Rows from block 5 of a small audio frame classifier, named by matrix and row number. Rows with one number belong to one neuron. Each number is 128 + 32 x the weight over its row's rms, rounded and kept within 0 to 255. All counts start at 0. Numbers have three digits each. After the name is the row's rms in percent of the matrix's.
After each neuron's rows are labels from the 100 clips, of 14976, where the neuron reaches its highest value: "strongest on" is what is common among them. Only what is clearly more common there than usual is listed. The data: synthesized solo parts of chorales (CocoChorales). In brackets: how many of the 100.
# fc1: MLP up (model.blocks.5.mlp.fc1.weight, 640x320), inputs 107-213
# fc2: MLP down (model.blocks.5.mlp.fc2.weight, 320x640, transposed), outputs 107-213

fc1.596 093:153113149145144109146071137122104051170151156156104145166122163161093065147070140080097137124108180134160128086070053085176146088203096165128163139124184052081112174119099133123110066078100115151138116112154175063183094163144141108192159169169115086126082168130147079102117152092101124092118137150113146097099103127104111
fc2.596 097:114120121200103045146131111149112129112099128106182108076184103132190162107113165126131152087144153117124135142117149119080142151052138198181110100124149101072101131120166135105078121143099156051136130181119101105136119132148119135152164133056097112079172150111169142099145146177068120165110089108103119158084148134142178
strongest on: note B3 (74); note A3 (64); bassoon (48); instrument: tuba (40)

fc1.332 091:132165188147197136140132122061157088139174164098137103144117085134121147141191162108139113119098146173137139142065111152126098046160097126093178091155140137125160167093111170097124153113129099147135096129154107169136064114108143149119066159128104144143113162148153114204150161125137096095101148141142157159126156176123144
fc2.332 100:106071150096141130145115154150137089072108134175149192102107099088092167181073166168143124161121151090107105143133080203130123119013100066127130124089185132127112110144121103113110100166113185125087166171111146102144140104107133128120163151111121141144172212176100122119126106110101134169107071117168104066112124182109164
strongest on: note A3 (99); cello (59); bassoon (31); note G3 (27)

fc1.128 107:140122140099074091177145106090103135074170113106136148132186106159128093168147079142125112162151150075170065115138168155122147163188137184150158170144087152107089173098097117071105146115176055151106187113146112142101079088114222095093124127115088185092136151123131131132107097083138072114146107145130144111124163103141129
fc2.128 112:136103049127161096148113136056197087131088204105152090123141104125124101055096112093182090130162071055128102110101092071131118116055103162133110136185121089134119154137156092142083156099116157171162152121095169128089126165153139123134157116105130132087125122125126109133098093118110152062136092089136148129131125073124156
strongest on: note C#4 (84); note D#4 (59); trombone (36)

fc1.129 098:099074180158130117128141106135128130072117127097120074062139169164097145197140110117132144082175112162159075149133111204203102085149134153159117081122147177109150090165101169065093085155105106177152193140135058163201073124152160138104131119111137160057163165137126135130175130146076137105098179075098108189091104154117116
fc2.129 101:148183068095168120111089133161158087137127103120150138084118132137132171090156131151079116167127142145165134094171097132200176145072058093059126102043127096075171172118151110074033103132102109124120096199098169187134107132073109132113130053148103115149203147155152078207099131086128136070170147156195155122109122136103177
strongest on: note D4 (80); clarinet (42); bassoon (33); note D#4 (29)

fc1.366 102:088092120088125141109105142137125107190097064112137078107158127204165122154105065162116106135106127186132150125111154107159093042164128093126090137101104133157132109106119123168125151124066139101178085142101112126053054195142148111099073170142095148141090154146145161167072113149068069092129127107137164162143123063133122
fc2.366 106:068134073158115123079117088127067126067119135140089163189137143122152107106156138087115128102183091157128190088140134180107106120161169162082092073172136098185180125153124160088110129058120120165107121113126091123134127089140094143127114140107139078184161134171133151128111088122164163138137181191131122109142120126081097
strongest on: note A3 (44); bassoon (41); note G3 (35); note F#3 (26)

fc1.72 099:115106148112098135132122094150123134106107171121104172121112107080145124098158152124151151125105143184162137166163184127089155082119155132109105116134132095140089068161082140158132086112142124191151141124124097137145063129095127121160095169171177082121181158108114149098123114144101191092132080151094200094168142116039117
fc2.72 100:092116151130175092083165191097095109114139096156124144105099168125156096096096191138113070148130131146127184125128084107163097079149131103106102158116095089189070125170161206162109182140140171095140106118162189149172170123106145112114075111171088159141151135123135161116101055136110042180157154158093126174139176164113145
strongest on: note C#5 (53); note C5 (42); oboe (37); note G#4 (25)

fc1.292 096:143156167114151115107129117185106134120135162137083147044152102090149060122101136073143161176113184106134127117126132115157132091199132124170151113025173156159157213136113110028090136118109131156146179102066074166157067132098087093166097151123126145137124067122138081134123093099131091141106137079187097156116126137125079
fc2.292 094:168163103111137110136104116114193093083084130119156162135118103137152151174129136143111139113106164077155059187112153185158089102035136122145102124118100072120107111103159120137082083174111137144160122169102124121079081119149118085093114106156105140153140130100124108144126115179100102120133130121046141124128108109152143
strongest on: note F4 (56); note D3 (42); tuba (29)

fc1.537 125:145134113056094140125134159092124135126149143154129122103087151166077119151113145151112139107120123134165118115147098145119139108210126141116105132136081152091138175142065040081175140125124170148203129155087151151125133141080103115118104129079028146148118108169127175124121126111108075106137157092099103157149144172154085
fc2.537 126:133160149138168157172099142151095122089076150136066149144130169146152118104097136132137149178116120120124116100055081101131120107110122168136110114129179168103131092195128139185172079056130159090202113047120135190098112158140087135034116104152135155112155145098155061149116097148165113109129178109142136162081100136171107
strongest on: note E4 (41); tuba (25)

fc1.425 116:117130120125130160125154083157125109139107127068109101105083150136109150148124061158166145115130116097120132145110157143160137160158139181124145177111147204167168098077131060174152168123151099155120110142178035123127108141196140167127140130132201101097138084161121066134112130170125139092179114157107168190156129136100109
fc2.425 100:121171133126100141110142101145149122141083188181085151157080130165210116110160092157126149076096148124117140132121152111105080021058120122158094179161156097171103184130161084080141112086120138145070146121075140138132118115189096121154102094137116132152117137165159136139092187099130127062143105084177096132139119160140114
strongest on: note E4 (38); note D#4 (30)

fc1.319 101:167102091147148143085154167174105180111113137121104109113110181139135135099099149108144157120173132040116106154128100180153091138174125171136118127146158158162131147101081134055116159167143094155126160123160097145130116137054122144137136079122115128133120116058105075109120119093099117098045082104131108161125134141126139
fc2.319 107:143146047147122114077141144132190149045105172131148133059144104126136195140090091127147159118116178057146070118133119145173108131072087161073047124148130079088114136106155119088079107190116141158179171140136101109088126091125143144056142053158069137126185138117102107122118063177130138127141077154094129135111118119176162
strongest on: note D3 (94); note A3 (79); cello (53); note G3 (32)

fc1.476 100:121131178101140096141129146121085142114109095070093112122114138090100101168173124144158119096130086109078146123212099128124106173133102109114089105150158116210117150110166161155103115149152145149127129157129168135136153148158118155118162145108181053124141085107141151138142116148113171126158176107109074202146151123084160
fc2.476 092:086115097143147139063159171108138110083146144168124165104138097160116147168078065129094133157082118155111149086130166126116178133097169112144135153103128123110099093193159095144064046110163180198139126171141172118075110162101115130079107129190157157143144096097144151173115110113141074034137133111126184064138134148178100
strongest on: note A#4 (83); note G#4 (79); horn (32)

fc1.585 099:117103071053094101161128167127073079107141120121082142101066081141149151161132160093119177108091164100129103135120087089133121107132118160107122124076193063106114113085068130105167153081107161139195183091125117079177100074083149093122132130140067156156132084127171111101125199133119088058124120136089148139148107123131118
fc2.585 092:122119121145112115113120156165176138121144156095115187139132158110137108089079127146136140126137123134147155091174118129144152107128136154136138107160138115049108092106096115110061080137105125115139112148095109173148151109079109096158210150127047067125148143099111066133182182093097177158118075104147139151088114122096137
strongest on: note D3 (57); note A3 (48); note G4 (31); note F4 (29)

fc1.77 112:138096157094161169157136117086110122135081139134128143126083150090162127119178143114079090149141126197152171185138143184204126130172109134107160128072121155105126097098132161080049109113113151165135106127085113136185080106099111134130126158167179120173160138130156066124155137082174167082063166111175112122102140143056070
fc2.77 125:088087127142221165165093099175194120097124141107114141072080096116113174138125109123153154103128118149212176142103135158154154111078129144131131145154162130114065094063117094112082105118091135161087123166157144122155093152132125146084186111151130166083171133129106080080125151144101114105120088153164141101116114105107147
strongest on: note D#3 (98); note F3 (63); instrument: cello (46); bassoon (45)

fc1.144 091:083116204116136178140175106097114105120205155152149117144183085101146124122146163156118121065145071143158132174139139160125140178198132129086135108172103123086092109094170110144114056130078138130115152148093203096109130153100158150141157162157199179175118081064141123094143158139167097113132138098203092123107114090192065
fc2.144 109:107078163091155214150120141101135075078118122097142132136131113146154145128156152120145132120151113155172176138174150168106123146083133101128161164135113132156154099129113187145083143084128168180068075124175133116096132139152117205109141099148144132099162134105098141043167124090108143077171178124174067108064142110167178
strongest on: note D#3 (100); bassoon (71); note A#3 (50); note F3 (36)

fc1.326 091:169113124072128146161119127146123144131138137120121146052096103113112125153121184079125122089143140157134103180126096181112077144141140105136210153117126124051062174117135154072030128049136126153111152160137115099192112090140133096104120161101138137136169147127142131107119162051100117166144137077174111120131099139136154
fc2.326 091:086099147103125114122125095174100106129164134176118192102102058113121105058111074162128141135143129121152157137158139055158186137049105130104078176151148139101118080107163152142093135100127152086118146174111123144118095116118141148092164115129104076117168122102138086115118109078087060125188057136122131098116110127095141
strongest on: note E4 (68); clarinet (46)

fc1.227 091:106111107098149104165148071093127127122141163133132128139159168107104107102146071137132069158140099091128225081061146102132099139248094095126112148130119153122130174111111128125148142157141165142093143076157116140162062163211088094134168154117155127095140104137086099074144114158095131158195084081062095139124161130153160
fc2.227 090:141106128161116082113120133106154147162092087113139180182183093143142148144114099064140143099161097070169063122194126108110135181100162167080090127164101165107050100137174074091115114125129159130165168190160091101105128149109109207137156061118120176104110133162140140174148142105060107131133186215074155133146149108133103
strongest on: note C#4 (90); note C4 (57); note G#3 (51); instrument: tuba (36)

fc1.28 086:161106134106192158104104156077096123158173131107117129181124159146099112190168179090148094054141105115087119130129121120138115183216107109056150159143102123108111099141180137117094093090127166154150100143090156111102162181116165141115111152128115094120168118074123117187098168124180165115163114100131104136065171087120122
fc2.28 081:155134148111131138105109130135144053155100138103118118067154127110163087140119116178169119090077155188178141144111137066108143090107125164148115112168152104114108130146153155121091167119104112193157104134159100162148064123151046128126143135124112143085155130161121059089191091139120066136122130122097167090131129177169068
strongest on: note G#5 (95); violin (41); flute (35)

fc1.232 089:096120159091121050120135077071037119138231073142117196099174124165129097170136136097142106132125122146122105113114166152155132110168138118104091102082109106077107074077087125089180090091088112188160139107118104151167100138103170155174109085106125120099115193132135125132204098083116088202136111147153093164101084132143105
fc2.232 100:155127144178127146126114134171119119107060116139139096172070130110099128129110157130122141107125134164148140093124127094116147128055117158154185146132176184112085124136135162165082151085063152065115110137177178122139135069137069140128136078068099071138142069142162136098140137139132197152165134131093181139116139107174176
strongest on: note B3 (100); cello (90); note A#3 (59); note A3 (40)

fc1.55 087:110139060135143146065138132170152059180138075132064115087102114051112102150136137090154169140131146128147136092157141161123117161136129106064108142184123136153109118094139106113130113139071166143126122124144156156030094177144173067105114134140138109107133107191130155155146128120128138049107146161168171152102123083153149
fc2.55 097:122156125138160142131143109085125148106158091152123130135125091201128076184127115139085091064127116175142105157153091152088159148156167130179145180096169158190202190153136148119149127147142156128116176132122150150164107107136133150120109171089165132146156085144183090120103107124138165117097176123136048103153179150150109
strongest on: note D#3 (82); tuba (60); note A#3 (53); note G#3 (52)

fc1.315 101:155089113137146109034149101152153138130152066084112101099181146148101181137187108198112146102161116105130074096083073098167142189147093159158085110048108134095124148162108164033135147102083107170102153150130084106180108163108154121153104125160146107077131123145148099136168097105110092114148178069116116217126178090097172
fc2.315 102:069134130163124113038156191148104140087165131109117104143175107161126139167087109094093131105115127122125169099181106114142161068164122097088125149109163089090128142098154163166062154144091128173126068128106142108152180108099162162162164101147081121147142157145135094130142115149130153140090099158125170076094113153128120
strongest on: note F4 (100); clarinet (74); note E4 (44); note G4 (33)

fc1.639 098:110141151092111145104146116031076068131116141158155105142149102103131104142154191115104159071144141086137179155141163100172076129204134156150100143121153112091137123051094132071118083113110114133127141147129160078110157076136096190130223172133123151130140131116166090160128178201110145096084177134158106101093119112134087
fc2.639 106:071073163110152145142063139163161063141131151083125178122129116173166128163159079115145087077103114135195127106206095129130149098041152173158140117120113111114072159140136166170094154087148138151117114141182163134152085112139135177147152140068107152112137113083113115081129122083139135079165126121140141092138093134118155
strongest on: note D#3 (100); cello (71); note F3 (56); note A#3 (39)

fc1.92 105:136131110152156141088133107138171088130043122102115122100120087165185110168053158121077136089146144107134149079168121161137076103198140197126107124112143148173149130126116129133118112103164071156130082154142113155179139118081093112160173092106125085126127153103100081144153093145155167145147162154096126126184123110118064
fc2.92 101:209167176103077093072149137136106123177132092172059044122132144156086134138168138163090097103109159158152132168124086156132197135109165193181164084111105129091160162163097151171141174180171159129064114140077146146178116128093130135112159090091174134166122130098094114141099132149134166099062094180133099130105186158164161
strongest on: note C#5 (81); note B4 (64); note A4 (31); horn (28)

fc1.282 111:123144163075092129091167173095164103128094179132164092077127118136159126119088147111094113141095107116185078121124123091145129152224121065148154122089109138147117139118168075149087135140146109161083108114170114115139120167153159144173127113140146127123160087162099073160096157151103147109199079119118102199134161142098103
fc2.282 110:158123112154145126116077126106137143167104136171103118163157093178094089143085096107157096159109162103112078139094134117119120163082162177125125182125140187113131105152167094157112171082195149166080102167116151105151152211107092178143122108129071111142090078162146165141143046135077129105077134101152101197155179150205152
strongest on: note G#5 (72); flute (57); note F#5 (52)

fc1.504 093:112173121134138099135077162137130089136108108085129062124185158127080097160148100065125111129119165106111140151112139119149073117153113124167109162112177094100134236142111117152092046080131127126127116119181109120147161088103144094154140162125155123135136108124112137177122147131059127097185082102074154097121084107145131
fc2.504 106:136125136181114091117121127095133138075116172102245101130083122136145160131087139155107177089166177133143076111109143163122136142081100147106153135100118179069148104097082092106097119129070158090109077174148133086108119175183122124146145118104084105096099176098141130095137110153103125103136107093101089061101150168180147
strongest on: note A3 (88); tuba (57); note B3 (54); note C#4 (36)

fc1.387 093:106198093098095128073153145136152144129135159116185112096147106137116124125097109146112164133106162109113117112170157123106123108220131198175167140078128159138181153135178142110132097061083096133152157159126104190201117129069125155156194106103197103116168195124169094165134115125163099168156120104157158095169121155088195
fc2.387 098:193144141099170174111126112112082095140083106111080135158122137110155114152115171219130125160115085091189141117148110152161107130097081124100146150085153191081126132218176118132130109118108137091157085153125158174086116142103131139089185084112144182131108089108121078165109065153148123096128114141164110126099143131209107
strongest on: note F#3 (74); tuba (53); note B2 (51); note E3 (30)

fc1.247 094:141082109121117105082100129165136190163173138184079143156103117099191151143153131089141119117164109145101162119132113139113052169184140070113105090094108104169128130097113141125133074121127118162127049111118125189089115209080087150084168103179125111178153110157100142136108130121217150125143088110146143135085168153132129
fc2.247 088:177177135121145130153161169128112108081092093110076136112149086127132168094092160167141064103153143115132089135091139131165161178119168145119062195133195203099096102211186099138119114173125148129095154145108157108078066170120103080151128091129107140132195137156166084066154101087057128126152181125122166106137099113139140
strongest on: note D3 (97); note A3 (64); tuba (37); instrument: bassoon (29)

fc1.30 095:153064116099116147101166122166149208138102110144130135079149129133168117107122124122159154153183138164198156134123148142179123168169105110087087090070096121162152122117133108088070120142097148134219075140116107120115110137114162135139112107126174135115117147132149152176140113097045163122087130133142107099084139149135150
fc2.30 110:113131159118161118103137112132107151159126162131110111124084118164103140122142170130158138125097129153073121195133125144153138148096129141129123130142112130094090156105098114156074141164140154101090106101062164195076117195139077158130136079128112134117135108151132082173124163106122085080167073136096161155111104141126085
strongest on: note D4 (100); note C#4 (39); note D3 (31); trombone (27)

fc1.577 103:155203148154125106128145136093128092114123127098146097071116097153074127120134098077085125140136166048096116129155113136129110113154102135123137122132094161129156183113157124157104104109168114107100177130086059120115152162179111127135123149127116083066138092105091180172195109136105176122129119138121032083124189067102108
fc2.577 090:184151155139122086141115049107140130098122171167172201185133141139176133118158039139124149095118151200169174072105144144155169086150124146128146168196099120141151096153121189124146130102098163158178136199175159181145133095142068140076136044154135188094118133161127114099095116153135096151187131155134143093156060169172142
strongest on: note E4 (87); clarinet (42); note F4 (41); viola (30)

fc1.207 100:112126093109076086156105054102107196135133173117138112139111167091097154126094166177086106124162088128104152066170179138134187183175124124124067126135199147183116156091111197146131164104133127159029117181161198103163140123126095147098183129137152097112119099150112057108147121142085150202089108182052118143123141184070105
fc2.207 094:153126122158134124138165172095142106109125139122114121106079115157106146079139160129069135148108168089062106171121183161084145110133139135091110166082144134128134152109127121130131155143115137112123114123200111093179147125182166088172137149130089109091079090104143193098147114101134117094102149114190117098118121099138176
strongest on: note C#4 (59); note D4 (33); note G#3 (30); tuba (27)

fc1.469 085:110128115172133100120136141124085125123115161100122102119139113113175109101180173126100125123115133190182088124072112148114123038169103183121201129061117092112178094121089153067132114157097134115128136114121069191139118134097171119096099132145074092104092071141125153134134170111141124180169069110155137099138157097120075
fc2.469 095:139115149109113150129128148178197169094098083132066180102079107066155187141137087133140079113149166125112142176112090168142105135029128172110129200118103131121062106111167108084147138142109180188128092146112122158115157102124131121105159126208141094151154197105133134135103154168094084151120136156125101115161139184086096
strongest on: note D3 (100); cello (53); note G3 (50); note E3 (35)

fc1.8 103:118089140093185129173121077106149124051155120165085063189053176116115129157140152071179127165092118159078121129144108057134136079146148106140143104146162133119112116164149183118098176114105119183066176101102121084162132137089149131133134131145185144130179174112111095084198134189121116120125175131093094153122135100102125
fc2.8 099:123205108086116195076138111142165145233147157123112114050126099127114080161043179142125134117101094062149138149145125110156131093170090150155096164124124141117081081147115154139160133167123137167163146148166131132071111103149117153128146139101122143134136072113159130194085087099152096079189155159112142134183064147125144
strongest on: note A3 (55); bassoon (41); note B3 (39); note F#3 (32)

fc1.76 086:144191091110120148129131101108114121142146101156160095092137129183143124099156148123148103126154188161152158184139106136149168120179084095164105125084083080105157143130105191099136101085101100086109139115078108129107145129078149136141138060141196171168163177124126157102089098154131106100101101151031112136107151131136118
fc2.76 092:186130122139124109068131167116125087116167136097093135105122097178107169083127183186116154153111068122094131119163148074147156081123113123119076119075146175087157105173174097158084113144093097107177139130137177120075140171110115124134134113155116087101116151199141114111111082138080124091164080137110186147155167130123144
strongest on: note A3 (68); tuba (29); cello (28); note D3 (27)

fc1.500 098:139150144121122149122134169080125095147131123164153181146195124132174072102147131143149165101146138161147132111135099085143117080150056101120152124132079155143121129117084138088167152052113128094176034107133135120113132161151120191114117114132131121106121178146105134115139136132065073163109138118112099187123119100085109
fc2.500 095:167106123125155100085114177158120176105151134096125162106073125087116190104133166142132158154070165176193074180128118116130108181086112120122145135141159189069145139147152131130143122075100142122116128131095040177133184128123149134095128160037082116148168173153168122191123109160112076160181137116134176157122132192142149
strongest on: note B3 (91); bassoon (58); note C4 (46); note A#3 (36)

fc1.371 090:122109173136100097146130147110088094153169133115186148121179131152145153114115174142136116094187070122159107127169142143114115172186130155114153169153091161090116126076142139132131106164085122183137165092103177137174127079121150132135173138168142147093098112091114134104140138119127139125089111110214070136109069124182091
fc2.371 101:131130119111133152118067123122170110123095155153140120112101099156135138096136129098096101123123118100128152138121124122114097151086076193115174132106143085122116154095061181127009161120145109181100146119211088100115102171151105179136172112127096157163175144070056141100155113128133158081159138146105141154117151073129157
strongest on: note D#3 (100); note A#3 (59); tuba (56); note F3 (35)

fc1.71 101:164121153154145156116157070130088168101173098113113137088080192068078053087127097175174137082132114110160129131177152092121105163150129115100129105123104122134137120091147157102128124103123158163144180106113117098172175090154148099143133140121148158102147046166160204182156136097097162157135123160166108130101142138155155
fc2.71 099:171150108189134064074137124138106089166118167079117127120117119136090132089089149171145121122086096117205087118080107129110162102093121126099074141137105172118153118155151164143200152114165121085098121083198180126146133162149104146087154084163107130136106157119122101116065050125113124132180150171101108130115130127157132
strongest on: note A#4 (52); note G#4 (32); note C5 (30)

fc1.114 093:142147092142113071184122086121121174101148130119147110128176098116148169171144082148136155184106117124147143145090112091129137145171081188104121086061138151154104069109113200062133110073062095143153130105151101094116109098062123118143114165139131115132115150112157108160141094120124105144131166123099145138140095096047182
fc2.114 094:145042099120204107065160116153066134119112063080122150149131142074100182080125213153132118163128083119115138152126150093114183112078155124119162142105141131008131142127124183153124079144099134121144134143113112135184132153104123113199179080118092082077185143108132165130104158135112149119126112180087131136087138139132154
strongest on: note B3 (73); note C#4 (49); bassoon (47); note A3 (34)

fc1.304 118:154158142168116152103081106126139172162093112136133121112172127114138176101171154139090093134101161082140086149137111107159107089202110155127106137064131141086153139163116120124163192155119127143142125137071140135119150128101146117134124143067111131130165126137166103119114164155169065072099146128096121155133177230168155
fc2.304 113:163133130072159121127119116166111187141156122174066133166170110164125078123101100137099152143117131118132170122112111132113120085171149095119171129147169161135147162110146133112145092117156125076117087144097146137157121182129121084073149083126093122203084104152113065172124170092150128092110168094124112120179122118183111
strongest on: note A3 (36); note B3 (35); note G3 (34); note G#3 (31)

fc1.99 089:145057113110165083111137129177115020134194092150129136106179127091124149118116071178155127081187137116138062086135117127155094128156125056170171101119120107098105150114103084093132132145123161163219149098132113144126089118195147126131086129124176153111106117120147102131127146118115126157148111154173081095134054100154137
fc2.99 086:163161161091119120119160176101149104117105181106109113183104158130157093125090094121130192173198133135128042063103137130156130208175144142067115130150129158163073122093074160142105140036155142152107080088109147116093126118102135213120162097122091153149173167134140131123106101118098152110149117132122124177063156151114133
strongest on: note C#4 (86); note C4 (57); bassoon (34); note C#3 (30)

fc1.489 143:104139143123146193143165138161140174132092155076101139160089139122093178148124151145178151100147103116161118141094128097123174150108124144143166186186130167144176157109131065122130134100188146146046140113139128124143147162173107140089125075106183114118203167192097087085137113174117121112153128140110136174118163130130134
fc2.489 124:107160158117134109120166207147093135165135148178174140125126147152167095155095101202117129152111137145157105072118175114093088125051161144122087155097083173197166171087174089157157189141138137138040120098132096148168105143161142129128126127079153147115099173179117103093126139139080162095116122058180119121110097141115076
strongest on: note D4 (83); note E4 (66); viola (35); clarinet (35)

fc1.378 102:173124060115090098134169104112131140090092114093091161073105107080090137119136146152119096158096101076083128141074065120087161114156129167119149137142150095146102076094129134063075102149170165192114172184193110092119117155109142144086062139113147077104115091114122154080104191181128099146087095100167172105175116125092107
fc2.378 117:072118095175129107115065165138158070136133111118113108109106126128146164132106172107134131134161173137144140088150105155097136129082163086127133142121128113075101142084103108043114150059075086125119065131129132128106144073113217181169139148097113173084119132106121068104134104127130134109090094150121130130138143073141154
strongest on: note E5 (81); note D#5 (80); violin (45); note F#5 (29)

fc1.584 100:144114117133046148133149140094099142153166131130158085124157145115168154150157112138103053113117078153151162171175157126148121156222130152122123082143100068117111123067113160064060116086080110108114158184131206093121142168086130178197168123144138071100137141107118068121102155102153156112079118110172107140095100164115148
fc2.584 108:126134118088180135128124118151109027109103189063132134090136089138134119168131142116112135139145116084204132171097141122129115102117144121147107121089114107112141091102159146090075106123125102151117115122142113090105104149090151176150187169087178164149185084069124103092141136081145142097096093206105151049114132074128189
strongest on: note D#3 (93); bassoon (88); note F3 (34); note A#3 (34)

fc1.436 096:105118128109134115174159134118133096175136091120078146106100132086099138165144154109112179102070107075147141137158119138140138169183143123141074085166138121154084092144087169080171119155047103122151120110164155136080053107142112121127083174133142136164176105077153106144111125150198104075092129157123128093106126090146138
fc2.436 096:178109109155127154133124163153141182113085116117164174136132126177141121123107129097169159138121161147198095150169120135167158152083115126128105145102158102182125147150125118188141110162148111160105096166176134182133108107133161171181183116116106150115166119202067095119124142116098120106110099161110125104099071169208102
strongest on: note D3 (91); note A3 (57); cello (49); note G3 (45)

fc1.514 096:095138176170143144088117128112131129127119101128104150108128180163097144114140141135139152113114058153086149114158160150128159178220155185091118107114080125190136133116103100130101122157085101148087172213115182074112100136162121128135155109104126129126166096081119150172158108124141174114112121126103138157069141145095129
fc2.514 103:154110154140187139144136136130147137124091120104170240107120150174119183103161131089126194185150116111169105128170139104076181151092096131129166096087164194131139127131167122050098047094091116108132160112146094109130171123134140118080167125088089153109143193077131130100106136119126163085110128103158098139150117122145151
strongest on: note C#4 (85); note D#4 (59); trombone (36)

fc1.590 095:177101088121146114114137110107127135083125135089175128132126102137130148137172171105110096108171106155124155117144140101112137169181159182104133168133163121077154147126113130125117080144096101174119183104171109091155140112110155075127101091116119080123131102079155069100165142102108132105111157078132142085111132118182081
fc2.590 100:127154094159087151121113158130157114167129195095185092151102102165109154071137065116116152104144123100055179178148107140125163151134097101128167123112071081123079075137130180148112102039126122109123105112127103136160057106185160147118221097178160120096123112125064171057118152123106088146178149128096145071126078113110152
strongest on: note D#3 (57); cello (56); note F3 (35); note A2 (34)

fc1.290 100:126137172105147115131114101105082136151170151152166142048107128119125119165112149083136164154102192166199168133183107192132125137216077108148128099139121055084194176157120099163137137161120163071152101119099073132082150107118144133183114182119111153165166122094138114099082103159129171166127101115150138143107153119109142
fc2.290 097:158135188110133132073122141190149182140121183142039139090102143057075090160082128127159111153126092110168126087103085177121115097126163148178101178133157150146075113126116145123099098144135166171168141132146160140103163126130101137108146187106103091203153175165090134136100115165106102125118142110054186087132088211186148
strongest on: note D3 (49); note A4 (40)

fc1.549 097:071225118114118145146159177117097101084092141077125096203158127209107070158137176085099103136095113076127060103136110103101147142148118172111126129096144161110132101154122114133136148146124176107166068142168148124087105167130156146173043115123176165091097183112090122160092149166117108107083178147139108125135194172121084
fc2.549 104:119130101082098178108066127161109169182116137147172131153092146119162074139076091063163140086159112149164140120135096079114063111129127104106128154184108096166130114084116159122106139145139135148103144160081049123154154117197130223176099152138112097176167096129144130133118117080148137149150151148120087091143145182173099
strongest on: note E5 (61); flute (44)

fc1.503 103:053151111164137146125143101138159140114188108093160087111123091177147136124109119104113151146121122082134120091112170121141132141162125222136156106119122080072157146123148160137070101146073103131138124103136092121132065135158106135194145187024078163080150138149127100098151098108125050115158141155118158113144193105102133
fc2.503 106:148148124116108139073101092101144139161168104124123099094178087165110095133147132125139104085142119109138135121108140137150086104000149133134079114106132139070096153077154128157097099141100095050133119164125139107130124089129149166159172128061130126066114140122124100137123136108193120130125162125150125142101121158174203
strongest on: note F#3 (67); note B3 (40); bassoon (39); note C#4 (34)

fc1.451 105:074089156066193093176073175112126094134120098136126151073125113208128054125147103124077132077081113131131087159180148183181127051145106121137140088158155052178158102086106160138119152140083155130160120154136147143120095123139103105116084110175082158127122127091125179174105158062130143061134124148163116104099090121114133
fc2.451 095:149065137144078144110057132187167120085140146118136162123126124076121161165193126132127115078138122113180183154137121161119158150093140159099133074220192107114143109097107073064054073135104143188109148165113040109124085076126108116143146112098171109176148124124127116143183170153121196108141121203116151118080152092135089
strongest on: trombone (39); note G3 (33); note A#3 (28); note F3 (25)

fc1.275 104:137132124153187117090110123148151153122146146100144190152173148127130161098141107153114166142112088116177104098118132103119148167213082115129078104126113155120193136102187129104148146108114150140192115144121132111123129115209067152133087145118080096160126111122119128134116179141090175144168113155143072119113107193160168
fc2.275 104:158129123089085130144192143114153193163041135101113107149146124140145099133126117141107117099148116133101086135134097083108111076110117162202174129148174073089084136178130133186096107196159096093140092109131117160085075103109087127116098113128105116137099137123123073072158128113079057142164138070128165105172108164152100
strongest on: note G#5 (78); note G5 (46); violin (34); instrument: flute (26)

fc1.456 107:097172213165110175135135100112129156156084131125155116071144157136166050151166121047087124172149175060100125155161143149122128119200141129100149089167148191124123153124157124115075095153190170112172097122145140169115127168099171160093105111111076162108114086151078097180132169124098184139139095124152163116126115128103133
fc2.456 108:156147133135148107122148128171159098128079101142133118133073104108142168135149134146129130104133144165219091110154143095176112149144112123092138109081071177153102134123126140107063041102171135092071094094147153187105081174124048125036122128131134139136142125140136104107144128162167131137141080152133065117138159087100095
strongest on: note E4 (94); note F#4 (68); clarinet (39)

fc1.171 094:122156125166163113126060100124173081118093132098176097018124172133118128113162093014068107108165154172125120160081146155135064079173129121114130162116088156106096165138167091088054124095104148175093168130111136069155101123161106103118136163117110123127158132137133077140141132093086125073186193069136126114149120123133135
fc2.171 097:132114097097129180153157114177173137111158181142148131088095096143164111104115120175128107143151105148189143118091168073117167127066137151121075138122127101087097158109163132100069098111111135129085114155155171174111110126138134142127110135119160136086185100084139034100158128094141117114162098107137130081147115087115221
strongest on: note E4 (100); viola (52); note F4 (34)

fc1.50 102:127110149141117098150151076079144127089087079114144134121144093136137145128141150107132116121106108140115130099108095194135143077182120066130142113135137124103129138115119141058107116119086097158091100158122056097183103112144104124162088082110059070179133129125109065180191076109132126126087108099181131148113135093063152
fc2.50 109:143128034145181099079114111159107108079109103189132132115080124091183144167126085149109118108124149087190141087148153179144152098056088121068144127119196153104115091074112131094057085133121154066162122180137164138160130111138118148062155090120117177129132118131063129102095078129115119096145104140149081093110125126103152
strongest on: note E4 (96); clarinet (53); note D#4 (30)

fc1.88 108:101138099077154135096099177097162133133157180130153136156137089108116154146163082137162129165107130115143169152154111116144149137197073129084153136082114065171139146153108155087162125056171069142147093143161133183141074166081069110157136126157104152152109137172132158165120171131168150135101117027115160125096102155153154
fc2.88 104:194118119109114103159077044168057166113103138148144143126101093132188112166131161137138100065153057126112121132087098122132092173134073127089128093062163121069123152179116068087099107131139178138220114164089161167133109151124155094167158133141122189155155116143121094183084148085073135090139131171129128120091149151117149
strongest on: note A3 (63); note G3 (55); cello (52); note A#3 (32)